config.yaml
widths: [64, 64, 128, 256]
scale_shift_norm: true
init: "small_normal"
residual_init: "none"
eps: 1e-08
merge_dims: false
Rows from block 2, named by matrix and row number. Rows with one number belong to one channel. Each number is 500 + 40 x the weight over its row's rms, rounded and kept within 0 to 999. All counts start at 0. Numbers have three digits each. After the name is the row's rms in percent of the matrix's.
# convs0: first 3x3 conv (model.enc.2.0.convs.0.weight, 128x128x3x3), inputs 90-99, a 3x3 kernel for each
# convs1: second 3x3 conv (model.enc.2.0.convs.1.weight, 128x128x3x3, transposed), outputs 90-99, a 3x3 kernel for each
convs0.35 095:481434517564495515495433538493428478508492480490499523524489498507470587454451493521549521576522479572483589543511506499499447550494561525480475492503451474494500531535455562535444578493466497478470521428477520417505502542444505523543473570478412429526504495459502477478
convs0.36 103:434477462573530494468499482508508488485452548495549524520518438520572495488519546521509498505495502546530480485481514462459564474480549499507554416477522517473504464508508461478445530482500470347490513522467498462526465486523484423509475467475569494444471529477500558570
convs0.37 098:517469545424516550501571467516460485411486460433450475458521440505521523557511514506511475480548552520434489453489481575639586559524523519546496489496469507512488493503504505500476431550462529523575454481552494562529470536465511553506576496466472479532452446418561431457
convs0.38 095:555432491498535544496626547491576551499506482500540495510406463460428487569506530486481419490511526479514556487417537448491473473528513481533467420453492529485501485674392469611476462581514531467475498518530592463461483526556485472459494449479513471572539473499467506484
convs0.39 091:491476486538441467425498465473470463515522490469547533543498471551529477482541498530494532469421461499428477510523506507516539488485467435494565494507497463506474527473483564508496531556452574489551479536481464471523489492489520503510492452503505481496569378489509496432
convs0.40 103:542509513464475483600477416563478529472467528450482516480479479467520491512471472518459522455500489502510559485432527455418453521562531528494441480508490493462464536513488485521470490508475480487506482523470479525576446480431542451547445471550527513510487579514537421390
convs0.41 101:487530514453472470522528540458394436486535439484542556531498601480449428507463475468498491463436444550541516491561516514420530555484514500493526550555533462527437566486538472431471467503544553527478461486446572493423546506527551501564472405436468499500554494456486520473
convs0.42 101:499493450537575584502544541498594517536586512508522524534529479485471526508495533569522513579455415527532481490565529456554575522506526487493538434523560507562516496443505485505469486544456535467555465487454525545481462504429488574561441499513509554434484449532482514444
convs0.43 122:552509440489496445481499481556466540541487463510476446486510490432651583479507465471474537514518541496547562439515473454515516535507509502505507526491524471510508550538422449412581562499510486500500480404483503495506490519498461475519510444501493515509519511504496500495
convs0.44 087:433446475502462408515556538571491446454504498456481519504528492520496522442501488472473485563494436480516504516576534477560590542524475398519586527514539506526440531562524479530569470516477498402515517517513488497535494506503428525471482487654469520519456458535506520544
convs0.45 094:504446520551514504561470499550489537539511551552517478451473494477451501500508518425497406504542499449486484524440521511504485523532458526500524534518524517461503493513498513481443539448459464497440515431464471490494514582479500570492524519482522453477461530469518465464
convs0.46 111:549458461477528436479527479487505496521506500521515466505498495466520494551492526518469526564432510468550502430525526446502495533533448519451472487519532513459518474490519526578588482567488453589531500499489477482520519532468587530454492462506469562515442479503433492478
convs0.47 100:506484541500485495522448592483504466489556497491602491533524513512511449560521466525502517437452539493464538478471528518552521484521418529535540446559466497478519518505530585441476434437627496453511524490465505495489521420509619519463512475475476466503480537484521484517
convs0.48 101:444510510475468464430447461505511538465508524538516526476517503483512517481497540518544535473521526459511566548449512545471464545524533529557545507486512499545501516423531420524451543467542504503493501493586462462456443454520471461491441548451557483506471498492476532501
convs0.49 099:472465475549481459585497555530482504488430477447432406537541563491526441520534466501542482462477556520487465505560508511554519552444450490591641516427531442393441517523524440454528475484462532499513489498491496473511481427490516467464509510487503525479433490512457468476
convs0.50 099:517531461487512506502567572458541478482543483440473559491492523525506448481490519549509510479484498472426524502518443521498552510539507513443445430512480439534492555503416493461412531472506548498479486458523438465470500539542437519449473480543494542476544471490517452529
convs0.51 093:364445473539564513515439548575473472488544475538535501549487483430481500508502446535500486405490463516514463455459502461456459514485470506536538471487477485488504494546534429461531485404615488459518480391487466537427493423498505412477528490466431554518475519455549522532
convs0.52 097:495438460477469503481494550545463611529483566512516518532539490487475477460435598494522575504462510555579501489518489531522491475497492506523562508480512512436486511506479537488492480517484512524450541481511490563472439555500497493502452488517501493524456496521484500409
convs0.53 097:454435448521424451484483497578483523562522484507480481475510497572486492548418485520467537474540519451504498532521542490547491512488465488528496448410424434551454468509547570563475521512520518499434474488467484523426470487532510502510565500541490457445516469417427458509
convs0.54 106:485479437627507588476539483522570490500564504485498505426526462600545523536534491437519545470472475526542499459530490541432490503482508514499506482432392503510491492491534508474517495502512509492541432470493502587458493433525546541515502534493564549520525485559489502574
convs0.55 109:525463554544619594553530479448452510524405525506523504543473444476488534452535480462600568517504486516462501484507531459506443495486437463468410492486492531534433488498497487569452481594503416514502490460509494501454540503500481444428535475442466586498479540536532571583
convs0.56 111:517513482497495537525535519436429529499437520459487488542457531469467449562499467528474588432493498464453567510513430494458487493490538430433509437461420441465460575463550501471486471495504521509473464564518497514492528522539542473450505496462473473470509521391481510574
convs0.57 097:485519462500567544531501464472543518504517465532454511521556501533496506497478486474469474488513520469473486488489474572501479475527522476491491454490451476529460447501450510526608458539522496503540464482539515533558542524492507560445570523556454454522460421500520498520
convs0.58 103:433565460423427490553475471509575513480597567443543508462464461486510526472498522518521466485457492490531588542548487541500557465496496460437488478512521482555549539604465455470439513480500505503549470462473442457531488556561418495447520405494447469530546466481476527532
convs0.59 101:503469494485456484479406518574644487583509544464534460560541486494502526513531509503437472520468466476439478549584543454402512457475484479467483465561504468505529415475494548538504499552538539567557587468507488442472506474511528546435538497456481509517523491477491439524
convs0.60 101:457603524482528447479439501575558471450558451486518523483526513506531462529545517477500469527499612514464516548475522521588490526507470476516561480453444456501443527500435578528527506529428472459495506466513413488515487504447481521482489504426545503501503432487541508545
convs0.61 094:441533481566402516483405545625568552548558547501537543582545450462532510495514514477518451515483454517503507527506529489527519522476499562457525515441444502489617470498518442502518507475504504510462470469533505506471489511452481472463492523507503501563525513503523507554
convs0.62 102:500525535535546458553452483553508492579489485477511576498496464549504435478478492483562550522524540446475536511461471455437489489514487420449495528437482513496541494559493429606471441556469488507515477571499491497576490603465498517570505491534525463473500480526452527497
convs0.63 097:533430460487536441496509534528550501503502510461485465524508551522510498510555458546468506533579551495461486471458568415374489416458455506609538513537568456464474535490470489487499491551481482450478426464518479485478474480500400434454528461475449529469485461487523522554
convs0.64 110:573477565504524448542579496520458533422547434496493457495458577525522497466467474490474483545434505457518447458522544498478413515424487549488474392505482521514496508485493471557475571489439467529483497507512502455515405580520498353516553523459519537466502438557524485459
convs0.65 103:533567485464514489481491503569408512510505516500430542465511469505503472480520530513535502505413456483463367496500468445495476489425544481483453513492569509468569507506534510584467484530504468548484431470624436518438521486522496456511509521464470433444425484488531431513
convs0.66 100:433502523469605540476469490556438463542564428446488445550508527518450623449518519486470524470529508436512454550440487472529519512486536530497467537545517443482616420437478500491504415451502580507525476513506454492550480514496491553512522477532502495525494485487501521468
convs0.67 099:500535497505527492517564544440516541525505545492462482553415562500506511525513500550445537514447464495543512522520531505497439525527497544508502583587549556568504467490527500503541505496518493496558515477520519431519509435461489579540514465437444507461462426507484496449
convs0.68 099:442510490514438518532561472513516472506460515520448446495550446508556501469431524501537542508497505511445446456445492461551545464498586457541452494466500517546625520486521528494602480499520508463515518559514581453485496517476465420493453527535547512438538537518456574490
convs0.69 087:558513526541534466491425521528535539508486544551465566485455512475488497524491560538499525541509500485474483555524538477471404491541519439421487504491482470493492524487521507464446534504415479559519575521548533444515459484507484526550494515499514477462497473502539502540
convs0.70 096:530444554499486454510422463483397490506479486488435504509436478418483495553516471480541541571568513540443497485518414507494478485506487517512469487514466501507526458436488478510488483442563504566463527533515507532510506463535564506457581521476493455448503453523479477528
convs0.71 102:487497560520577455483560554541465456491563461522426540517538534501494546498432528473515475468487509513494490497529482459556512542390484499496483490550461441483507528528470517513481438582487504490527492477448502546526487511518437484484494500507502541462480482494519421532
convs0.72 098:460437481459530576509494547578475467507493506504444453489444437477436510522510479483446544509520530505452531525502537538573524511552494513447484558506465522535471458499529473548419523511479542558496529438443549418524524532481523457519551488514593471400572483461510492478
convs0.73 097:566580511462442464507507462502449507522565492543494505461500473501485528517423523498493468452511513493525435492549480465559482542464482532535428489443502450483426530413450448523491516479538520475430554527470529536429469454563463494496533490411557533570521462538464520542
convs0.74 094:537510441490550545529618493492457512564438511463491487503564545527493571504493553468500512462531516436608536501485529522466523515497467524536543439443558489456473479526517489514494534518469499577500514491515515504538480483532571552544554524487494428529513532558494559498
convs0.75 096:482521489517567477531466514475549500439559481478444521520563528492523488514505421511556540506542456494512480485491549541473512458537411469536479525505581497539533491609491492481524509493515506500477574636530527500458462493524504502513494443459457498516451456483467475455
convs0.76 099:548553554458510513520453449486521507470492489496480527521550557524461487458503459526511500352510465512508429479485479498418551469578455551535458500520485529458464440530475516505563511540506489509509503451480544448474491511517456466511493539474590496486585525500578538496
convs0.77 106:527428500540517463456445491508509516402487501471524444511513499497519447466470466539531451525434461476514534499483515494563522473613489525527492462588512523585560525573534500495490516466531516459439577467497485493477475471497466539538553521497470505534471609502533486522
convs0.78 097:467469415466597574529458432475495450494458519498500532539532496453442498476482429490486526489564524495543422540546572498509445524503560523446484490471532485475512515479503435550517567532460516556609432520560554571534483573590485562535477398526460524515502530424561436466
convs0.79 094:466547538500546502554498493453602415630604485448474494522493508547506473491494500475439504495483382478539551462536536462515469457487488491474536530500466497499550482491502481445521537488517538533494529551518506442459529529514490463459481405528468483511496520506516475556
convs0.80 106:536429503506518537486464492500489488451523501485476495479535525530502508510504517504430526470467541424516527470548449513375502531458506529460438550427523526458506453531467456473525514538496480426515417460565526560485542447497519544491491515516493527524484468488483432510
convs0.81 101:597596529504578438505513481488480532494584474536478456480488548516493535489480487472531513473513467580461447471511493488494533480551593518546519460485519530532583533491552479541524472499492548562477546536455557509507505438487491507517561561505508522515543518400577403450
convs0.82 097:496466513550403520481507467458499489465564485470471502503530502542507499553511519498464527470560550485523436552503447520566425412482470480522462524442515531482484532596487475460514506522459479489476508518523527499520439494495539541436516485586498437539494537485470419528
convs0.83 106:447522518512407574475457496471573522458489544462459532502480545529453499452458457413542466542449479483494473518544457502414434515530565541443516501431518535496519494477456484436519478573543490498588436479491528595541418440512495528457507607528557512503513512497496499533
convs0.84 099:482463484431473613552486489507479515507498520512460579531534518498499496527450557563585518490527571480542512586489461514437451468437528509507481514470517507618520474523444514506527540453479495455492608494501473466469492485463507442435484480487495442544470466522575441506
convs0.85 095:512491552473495425504585540530501527459450472553561525514515423476497488461476413486493485473453478544519527498439431459436489511516492520465480541477492431541451480503444521510571463477489514503527427514474451511561488566491436473500508536533453458560560503555499538500
convs0.86 106:543512537557487491511445512507555396448548491511497447480419488543433423523492497536522413482479495483423517458498539534527499470469481493483462499489499470489632510493517609584551476453438551506476506431486514534500535510524449476485473477507498513531461450539455465456
convs0.87 099:459431504495622557516526502493464532507561518534495538556540551552514512549578541503487481483569401482495504497531593501471514523492519455552582522476645477463517521487527411534555501505471472528423468641488560510408501581487491506568560480505547505535509516538490503574
convs0.88 103:496506496553419483470514492458437402510542457516501557547477462492485449526472514561530499533487448539482444423467490452574683453516564447525548536591582452403551456496552485572447460470545499553495520521530505529478540473523478494517475459427454456548583575530487483496
convs0.89 099:492510486514436512515478518450441385474512497489555519403468482507494480465495534504506551498394449456440415522493455510570516468506513478495457497520510576561535524507484513460512482485568449484480473462545550484540560565523533612534531553472528454485532489497484515500
convs0.90 093:551561473412525533527511496460534546514470533502458464537577533469511445478506485562462431467522498482474457498542432507518459499478454511542549531531558501481456491494504424455529474519431463488528539406565474540517531457510519462468499505495515464542487587531515559489
convs0.91 099:489497500508585576499538487521503504520504433487523501531512502559497467478553490486469499497496418470547514502541515494521511470520473488487443474469470524517540470419445353370413510392521471538562484524505600465514469511491601555529468470483472472507480528523447428518
convs0.92 096:563507498544458440520467498532518485486410448459497516518536484501557532461544500535569514539514408556492523493552514424473552498452499478483562556487536553457518514469443524530464469486476504512532558480501484484464486496507526470510556437477462489515590466531499502455
convs0.93 104:495511528504518458522462484456430510510391458531529481513529472444552491493450468557488513602583475527488524523496510550490445596524505484501520489597501526541539441518565480507576483564454456492513511511423490456531517527477537455504493521509503473517503491363519528509
convs0.94 094:556510531496484476489400474439484531428453544426470550542498501526542481533615561470511547495536530449456526503493506434554528570476502499507522588507541494485556599524558436457466440428480490486475550506507548551488494456543520473494490532491564479526491453489510459436
convs0.95 096:525564479522440476522480466407528485527509441519533462518510469571548460438518547468489542485455450557508488483475487519524470521527518473517507477475518492442502546519495498499525511450550596541503537546509432535508522441496484527518539621509522494435511461505527543527
convs0.96 093:445528456572558593507462517508591433606566526552552513456577563566501486483500503556537530508445453455475526559506509532486512488549560491544520511490483421526483450549469417563414481481516461482515515455502582490479504524486548487529536476528479490502530458543500484519
convs0.97 098:502526525514460496530510463477482481436500504457418505530544508507559533447497488510485483472420553505557550420452528404499473477526473451481505512519496522539496481500446503478473455504549556470499519387510483478481475498472433485503500536470476530507503454496469575487
convs0.98 095:495511457465435560456476497496490461537441487518531442481548463550507443524579451519528445499501560500476493549522486485519515506539513521520440509515470514504431474601414481475532455519544493435448514465449528482513506497547511565467543496446496426502444446475463519440
convs0.99 101:505495477581533454548511570519505453526438476551516457502450503453570515503460472496557500543525566584540541523528487470513487454479522498456497469484421553491469428531526450467439505485483468490461561466532497523483534544455467537460513425457500511518576537482388570545
convs0.100 093:457457492498536567515509566458554480458483498474505492500510460502547483512462514430484453513502445428544503546548408498449505456473570546479546505482541546477503560516504484499401493479496522535505555449477459475590524508482554421455475466498487517553463448540426520494
convs0.101 111:507498503530393505469459486471501502457505561510567469579444522518401517556353545522463522454472468510453482497489485527431516501517454507438505517424551524429515504455437664433498588475469465522509442482513446493529494467567460536519484494479469510488462573537487588493
convs0.102 107:475463484431428402480485492495506509554471449529501549497466544496548436492538494527489489527419457475507517556426563458551525511482452434462440444435469560490520429526464514435440485443547503545467476475509515471511487507490517500510498492477527567487556517503458497567
convs0.103 108:510414501516485511497492553489519526489447554530486515486493484483458521544415554498484476468493489513456453428445499488497496508444483552427545483444526575397445549617583542612603528626483494440514531473559459474458495527518532404501520436498450539479552527535503542412
convs0.104 089:451472487502465476484492483463572550489505511523539510498525515551439541545450508458511507546521563471517497527527487524530467463550439504478464481556490483468498488432490504487426453376477492454513469482499474498494463507452525506509533473456468480489476489555442534447
convs0.105 097:516562508464552575540493432510519578465477548470454444458526490469458487481476498486485551508467591480457481519525546486483592495524569555503507586514466604539546517514520593484542549432487499561522421703540499508460510500474494496536580506500507531473488543523519477505
convs0.106 107:515517504508482435429473486586560501494524530453512451558510581535549454540526519489478492597427456459514491524501538498514440560466456474575505441610530484519522571419488543603530545431515507451495520505455445453482524437490517574474497483573524517495474541596476491487
convs1.35 099:487492496516484426467551495488503508474488525483582570514515514484519435519439550506533459468481402526528557444513522597549503459484431516513544568431532521523488476504478551459473461531478432575571519545528475517556500505539510440460494397525505466484547457521528536493
convs1.36 097:516459497434503481519543528472479526561551452532532595476546451513496480513464558463483483510510502448542521491507493454493474592603530474487499494518457472488484510495442487489485501490563504475453494439553486538459514607542452530496467492496487480425592469476539567520
convs1.37 101:540496515553502501475536502565475553503553547444505446511488488499431555609508479535518484512451481553529539480453534452424514482605508488541534544530572528507495552426557491510570458560541540459507444427480528513497520502498443392485516427511507569468603535534570518506
convs1.38 101:535487487436520520511481491519470467504507515510555493478457472502482576551452528512465510399486491526500530486462509512524503521551550429554493516505471491447479518487516557585522664585456548561430503518459501523426515606463504501491478549448491454552487457512550515569
convs1.39 098:521480506497540542487553501473484496517501468512479519443433481597487499486518507465452525486459566489503544478488502481481537504517511482550482517470442458414538470479550476541472501484473548506484498513506503497468460516501415413486471467495529529425568530516536515505
convs1.40 103:480444494530501512529482494463480479512542560514525463503534466477441464417539569548513459548477500480526493466580554476439405526382532474517492582558444494520476499506464476457435453498542459445454517495536508503530483573533534459466535441418547488503458490532471482458
convs1.41 102:434465452496482442484530440515406570567585476496507474498430441465551513566500465509459491523519605481574531511545579533530448396482580429421482477521448466507515443531502469478507432494471494437458462597557515472441536497491548530521553464505449492447512552561544565512
convs1.42 101:513523503496498529495477472524429479537469454455506445460500490548547496497523499483454513515479456453465506453486501461489572481507466510412486488487442491470432509424525544547443456559556493513483453498541500391577503509511484524582472461485472527459581538423533568532
convs1.43 112:501457546504448581493459474500483518525476524526556467497521530478400530496423506512510537468507542489447507474511469555525465579477471496445535515444458566494517519516487376565508517485523553519483527586510457471466496472459501499541434464523482513453511417471517508466
convs1.44 100:510551462532491467544496551456476436521466479486479456548486481506541553453538557509427482558450537535427506590535396492442498440463497535470490465497505463470561481473529545451472482479473484465457575504458468532516463461518494531592432550517466530569473449558483491524
convs1.45 104:562501470494542538463487549489521560463575520472469473476560453539440487472452502487508492503547393561506405499544465513525478453577476502523477496480519526501455476498451554535430515463503457476543495443480564468483488470536469508585506480532469553527481513481501493516
convs1.46 115:480542456515484525512455532497473506458507551539525485515465475419470507501525444478525532509602408541551461454607466470484421515465524508512477480557453505547520489494507513471560519487534527536518515486476482507597571551482565548455565501467455472526489487587456472496
convs1.47 099:539555464486506496498464531486451535614486488489575505488506505476483569489440466472473539500498509501475452518471523515424512523481451523502523537440518443518493448520474611491425521443495493497440576512495494484519577499450562443442533519445464510496503468512495550502
convs1.48 096:521507577501527474499463531485484476455543496505545471547510512457517481514463538484554445484520438485423476431516536460505488481516495434538468511436566498407476486588453486497494394607485562453480548563376536463451439479514535563470453442440487484502459537463520530499
convs1.49 097:457549476458487512543528505522578515504511500522529487505585518576498519462459464491517482517545526472436489507561454447526486500526492532579475490614503532430480511494547483547496456468527522538488521509556488490495474496498492465483517436476442514474509468519471495567
convs1.50 102:526487466489457527507433454495514557572500473482483510473474493595511448495521556506483542505499516440518527536540544475523468507496469515482497495519501537479472458534393552512452549541490496508586539501485443526493490549573531464599472481563480508454549534500566470503
convs1.51 100:498591536503489486521524548541472495521443504500504460468544553521519467554430495500529467530526625562518530554471437489534577480491468507505503520458459508517506384527504439580516432537549568473511472498513535535497487481483583528541534493503480466399590485511510473544
convs1.52 098:493480418443472439450510501550549487501510510495472478470469515498509532444463502525432483497517493577415457529513472530503488573492533479555472479524503484445532492500540558459455523473421509491531489591490515473488463537501544472545452435560509504530501489482524548468
convs1.53 095:434496525498497539489519490490561515534573472475488486477526476510510475454493467498455586528506484540519474487512554483456584479472522546402557492538496498425553540447505493376551524449516476430534498504451508535464539528422513510433523457496452489466557515501503579500
convs1.54 103:467416483436606501489484473471558549448391512510465492552487549438554453601550495484477473478504459526461536500460481557552499451498520546532517505539482516479481519509465483432563483572556514507519446464514512495487502487496517513558488489472495500416386491433579491479
convs1.55 105:460578466482586476523520486542492544531487570533580433513479537569536473494582495512466511507477449459525496536462507537509533525498531509509498465528430512511536536443490465549539479462505465568451521532539489509460553525527542578560470461465434461412466422475448479489
convs1.56 096:482507516509511458486520525511390491530562538450571559548465397503555531479581463465531549435525464473485570459534548553471505510501492547544510476551549498493483452505484494517508551533442438486519535456476449496479522530564530558491495433461557443449537477488459496578
convs1.57 097:587484447509509534509500509549479505553469484449524457492532528540498460568495455519482530508479495473542545468544524437496469442453500441558463417515571510457508478448592510461475526471481515545520539526475529489479480547484515475535507443443493469472496496408486490560
convs1.58 101:523485499489526470548436481523469541500519487501561558506466485512433497501443548495458516514451508505432580500463542487547477534543512501447489509515539468476523527484508500506526511410433467521524543462504513516505484594480472493554481456515499499478475439466432510517
convs1.59 105:539602531513498497572510522532559440483494453458497524485492493460517569507503540449545542510579525499555558527473519518534558482512452496473554532461557490483440515480484522462434567529491504498465535485491479497517534440488455449488522469469504479511504471532491517440
convs1.60 096:471458535535442494516480533501521498534507545497475500500482511508459464528453532500511462474577505565519511503537473488372535418561561463501567577450519369507450477468518403524456492479524504509470520511440519523514562487514521528578601508488491513503453515556553481453
convs1.61 099:480378408418543433482473590471520478461503564435517510507489489459488432520535524442543521488588475489500495490585510462511423484531488475520472556491563492460446476474464460518459431538471480491489537507521479531484553478493541473497498501487518456496493513578525517535
convs1.62 102:494522548541466447442494553481526469436473514504465502510487484462545579505547573469398491500475529478401557515511435499457503498594444535426496555423471494489483503438550532427537479539505488551499467519535530487526475606471450490419538516515467445529497459446519485431
convs1.63 095:503559505461396541552457509499508441556500473532485500489479491516490510527498494512544467469424482529456504475473468568477519499628526517460513511523480489464491574471490583582529481563560484472532519481503440513484448492496481431478462544489515492491473565502492490470
convs1.64 103:500465514522490435509503509496463485467428495513627515522500490511495444424519566508519526516592529558556455511487548479472493502490468496490459549508565515558450549460497523525414478409546481449478483479515504466493547469509482608454459417576496489511495490497464458488
convs1.65 107:497458511503526520454495536518528457552483484475512494416506513506459572477486552547540475484498554546520520535507494563530468462505487474458522439557496418528549489481521494496483460488551514467488478524474535495480507520472549491530525494451466482477534525502462454456
convs1.66 103:514508510550450426524576486543536528500535524553423498478531523555505474456535537484527604494536514452487535497432518474519513527517416451475502581474409520552468523531527468553567489491551521502538543485501464524435436482468438468556562459495524541500506445506462498497
convs1.67 092:485480511493528490448562548479526491483544548517480501461452569442565371512451506526538417479469422396534497511504513559548500485539470454508534487567525520548525507476560460432505493449502509529498564494534485554442583499559517426473576540482519465486469543462537515422
convs1.68 102:451488486457557432461542532472472406495487537566521475546523511483526500477458567521542532472586445423513485416432544487457493552524503472491531539525427527564511439545543305618537446475484453541436513488521490488478578447563491508476556467570509522500483414459554493454
convs1.69 096:550553565457503418489491448500492503475551456517432550484480443535551509480534463489531539468466432467424501551462479527554533494481507465481520522560494508567528590482440517439535512408522492566512499504498469478500466476512432564518475532492477512505526496509505485523
convs1.70 097:544468472431451495460391493557516440479546491555498462543425451467482496459516510468478498488475452469498483460522552481501485480557492440463439465555484508462507455521563501572558459517480493421506513546530519592528529502456464496550512429459511488547439438511518502480
convs1.71 102:465513497551387521521555498446452529483541412479500525490537512466436518520532494520461494512533456538504527468594509584437543506454542553539503478487485480436493440534509588487434455557480495512518567449527494495485488532508521524560496495517463473528484507516507423531
convs1.72 093:526575521448544514522496406549489512477512472529538412555493461485536503528553528501520460593520427527494401492528553513468548402576530521492541544448519554483518501471492546480569485558517500525481572540537563505459518521547476485478546495504431468512491471570487615459
convs1.73 098:536494452501475550447518492518525512522444458566543453524522472493579518492497473534484449548446532542475425496565520490502510530475523541516464537540534445507524504553490459517530543528464545450454409497446543484511481512567465417549486476507487541550513538544403437448
convs1.74 099:535483460433505542568495503546477532521575494482514469527541496495474516489428489398407593456457543548517517466515493526532463496504507435499515478540510496467504471492438495580482458475573475537503497597565511489495468542496529510439456503465568421418487457477525456489
convs1.75 097:559485564544465513507414564556484536436547501539533532506475451479510472555498480436565554503477521526447451501503513504547478470428472441533492461358461516407428517465545447484518516463541503521549465579501506513501524448475509589470509579535521479499504478510523464469
convs1.76 096:476497518444454613480497505451493521550462495555544515497533492548473474527500518486600430553462533492570447536429529441557445472448575509521517499510511481521519446462484478492490567479564484477448507505461505525445518488469439548532473473466526467545501470478516548405
convs1.77 108:456591510464436540545541463409547456508489587556512543490528459518507466455598511455428495509515529566505481433496568476525493470490506515363497455492499542492485467564423414516513515464488479458510450497533591525520589478540493488552441499464466619474554532436451455489
convs1.78 094:569531463461488500554501515488500530476492520574505475465524441492529489509453529514468417489421485535564471433539494513484487487432471538515440513597513558516484445487481393534547536508455470495480487558476458493516405615508475476520445411539536489554527456480449407474
convs1.79 103:462540503479529436466481528497484489488492507538425480493482544453448494506553451467528519559525542493452546494563536475438472501506532505529511510451468443447485476467457564581607503485507486461481475525537464525493569465546452458457486438475475579554533500536491486466
convs1.80 102:535473456532392519489535466489503522425463493469455520503556496505480408472456473410405538466512506490573459462514455556572470521399442480542499469549474500461456446456493507410541494543506507544517480510539519575507474495496510546504521519566546477492478509445433394460
convs1.81 092:473481469467461582553508505520475468544416460534484537569464502509505469456532508479515447532484449452485466483467561416518497444516564485498456471438531535461492576472443457514503502461451522525474532484539509482547524503458465457487505510486506540495545486438501431419
convs1.82 097:527462486547574470458601533503504531523456495476444517519559480467541467518482562448512487505551571471499530484492516499423540541523427489454467539516570497467476475491473533483551537491483457498438546522484516536506455556466618446504447556508477481527482483489469484430
convs1.83 096:490475481516513429472486446545534536482437453403457478441551511508514527542518506591505530540505532505472554429576519503483473524449434541478473482487520494531508448357605463495491486500475513583546496522526484456469484477460489512490426486479474470486487522440444487556
convs1.84 098:545512458425462566478508477572478491463450450484525547511537443498467567482413536579502490547492532472508491475502595475549581538537456499529453437553502528505518445540559552534483556500403531453570490464508464530530459522517473492523549442514552544500485530437514460471
convs1.85 096:487441521556544481509561447517466488513488508445456467574508546485546448552491496500396477517456405571530553537505532467515497502517463517462498534519464512524588517472519441598412566452477529495590516444506542514455453536498561526518515474520565534547477542535463521505
convs1.86 111:433490496464416510418447536496495452541518502547488479493420503501536511462554476464548527485492616553502537536480472472503514469549521490480488473472540453478500519579513447391552508428451529520536464536470510448478464499489474556532441574466520513515432466459513448458
convs1.87 090:446494535485443468480531550459470468452483500513517537458469566423475409476496499469509533535497528498447506487481560537577481450496435482482468470578419517568560501476485484510551475608532503544469560469522531545502462568463466600441523496464539524558512490486520501485
convs1.88 107:448554460399473480467519523453505485451470428491502437564481529484474524519440487473526568537476537523522486465551475550576440462461435462474545528498439472505534455542471607494412549583488503466501410510571520505472494466531547555447553562549438454495558548437547488473
convs1.89 093:501503484472516524541453534507497540456539563478509546454499524497510402518399548526458514430525526507523524464547502489427465492529538483462534453523513467466517556497459540491466485521451501523516527473544496522525443398461439459491431513530470479461515507463545516476
convs1.90 098:493498497438538539520501491486502488470506537520496517507461463483493521548449521538481499480506521524577507500542471452466506519532515415457567460503603533416502511473524490480455495538570548466522466559522471455488539467494466431475499425431444449435476396423511572543
convs1.91 096:559460471462444422520596498495536439454486531508511511497564521505537489537474447500482499476478411556523467449486526497470514449534514516543491520511522502498465421591498501516530482496453416505425524489493466464487523431512434500398510425525492471504478495529532520502
convs1.92 104:515505509505470458491506499402433501519515526577508468558560545588534518494477442454450492496432476454517488508446483524471497530463428436487572572500499498533514525524587499527541536520470485506518482461475453501566510509489507442512555497523583476469549582435457468461
convs1.93 099:503507524496465533463446559521579452507480457489472528506464529529488483468477447501488438542521398503452523515491420470439525498476431505457515486452536502517540482542525529531459426529459484549520457493566447484568425555495510538467495477525495490463536491527474474415
convs1.94 104:493535545536486513492481463478561486469571500467402470448517515429407457495484494459496560457515573411496546548506467506496519468468544541491473508534537553480449510496529430488461427503462466489443438546506459488520520514426583553445481575504513546545532499539456522499
convs1.95 095:488511496471530500462486524460500501527499457495446505449450435566437478517526527519343455512525575517491486516527499467406488568451503542590607562553445445500504516506470436512508527496475547502564481523500484427481478454558470429520430575500489472537476506464504456451
convs1.96 107:506555575475567463527488516541524447545520502427393490541484483439414455523470504484422558535484457573566508480506493477412502477485459506459489568458550434509464518530514578585495483531556510524474517499480492530516442480460526513473503490510552554567450450505497464523
convs1.97 096:520485522528534513467463457528545570487538439503485507518459517450454448485517437556456553528504503586464554506470455564407468455451551503548499495518519376553538484476551504563485557521517516555533535492471429520513493461439490480580527453504531496474514545460501489474
convs1.98 106:518478547434595537538454473515491525404529443505561501531562480545551457487460456556440471443442488491511486467476459513539491594438480427532516480545531489528496566442446526440483564529470497565502481541448499529477556482468549385564567499513528471549498540517483547547
convs1.99 096:484493479490459463478448427492470461518506525469535552514485497521512504511515473518498454588452477510544541486493512464485517473470521500446468487482546534611442533499499451498526537502491435460505488463541533516553521596531518471577547475432443432558484400461491521522
convs1.100 100:513527517476533459500538453512468432444435488425487561487492523501483459541490490524522521547541474456489591508509528438513459550435445550472520507455486500502491467529485580500465561511451445560521508490473433474547500478548439580459524465435539400489468497490551503491
convs1.101 104:510483536525524556442469489521468483525572492424561505480525540463527445493472555441505494484524479540452417520555474499479551484468505462482514527434535496431529542556378477570420503477510495540487493540509494564441554542528499542619420573534552514433528501531468444537
convs1.102 095:477477514530548539509513517497466465450520487542461509475510522530546532474500461530480551469478451475475505542476514462501567412564468434528504520628479490537544432555512569482539519479472527440510413423480431434474564597474483474470494514526506488561614512519538507516
convs1.103 101:522514539512512521463509499569563503480548508510478488581513533512389588489522489501485502451471481489393487501456446512419481451531551520438484538503507472544546647497505490455485502461495587516526487489452510559484569571481544524510538533523496461515532456490468465504
convs1.104 099:456507495483516486507483564521558460476542514451454475500530405441551447456477545485542538463500486536481416504474510420514560546517484515489504515588579450472519509569469497515497522525455474474471405460457563477524527491478514443507469518462511532517568540572568570477
convs1.105 094:513541469438501505517486441514538540557518470501518520542513484511566499545474511465481504484544514429482461481543424508500503506454512475452509517454458516532497562614428416463452408480540470521529500480507513510399537485474458478586529579509466548482512461551478569540
convs1.106 102:475605509586525511470485489479544551462374437529495437446547483517435421474509505539555470534457420483490492508498419524474497518547507493471454530487534565450526478593420531389454493511524480530459511465523520452455441503521538479433387544520514450483404526468486453496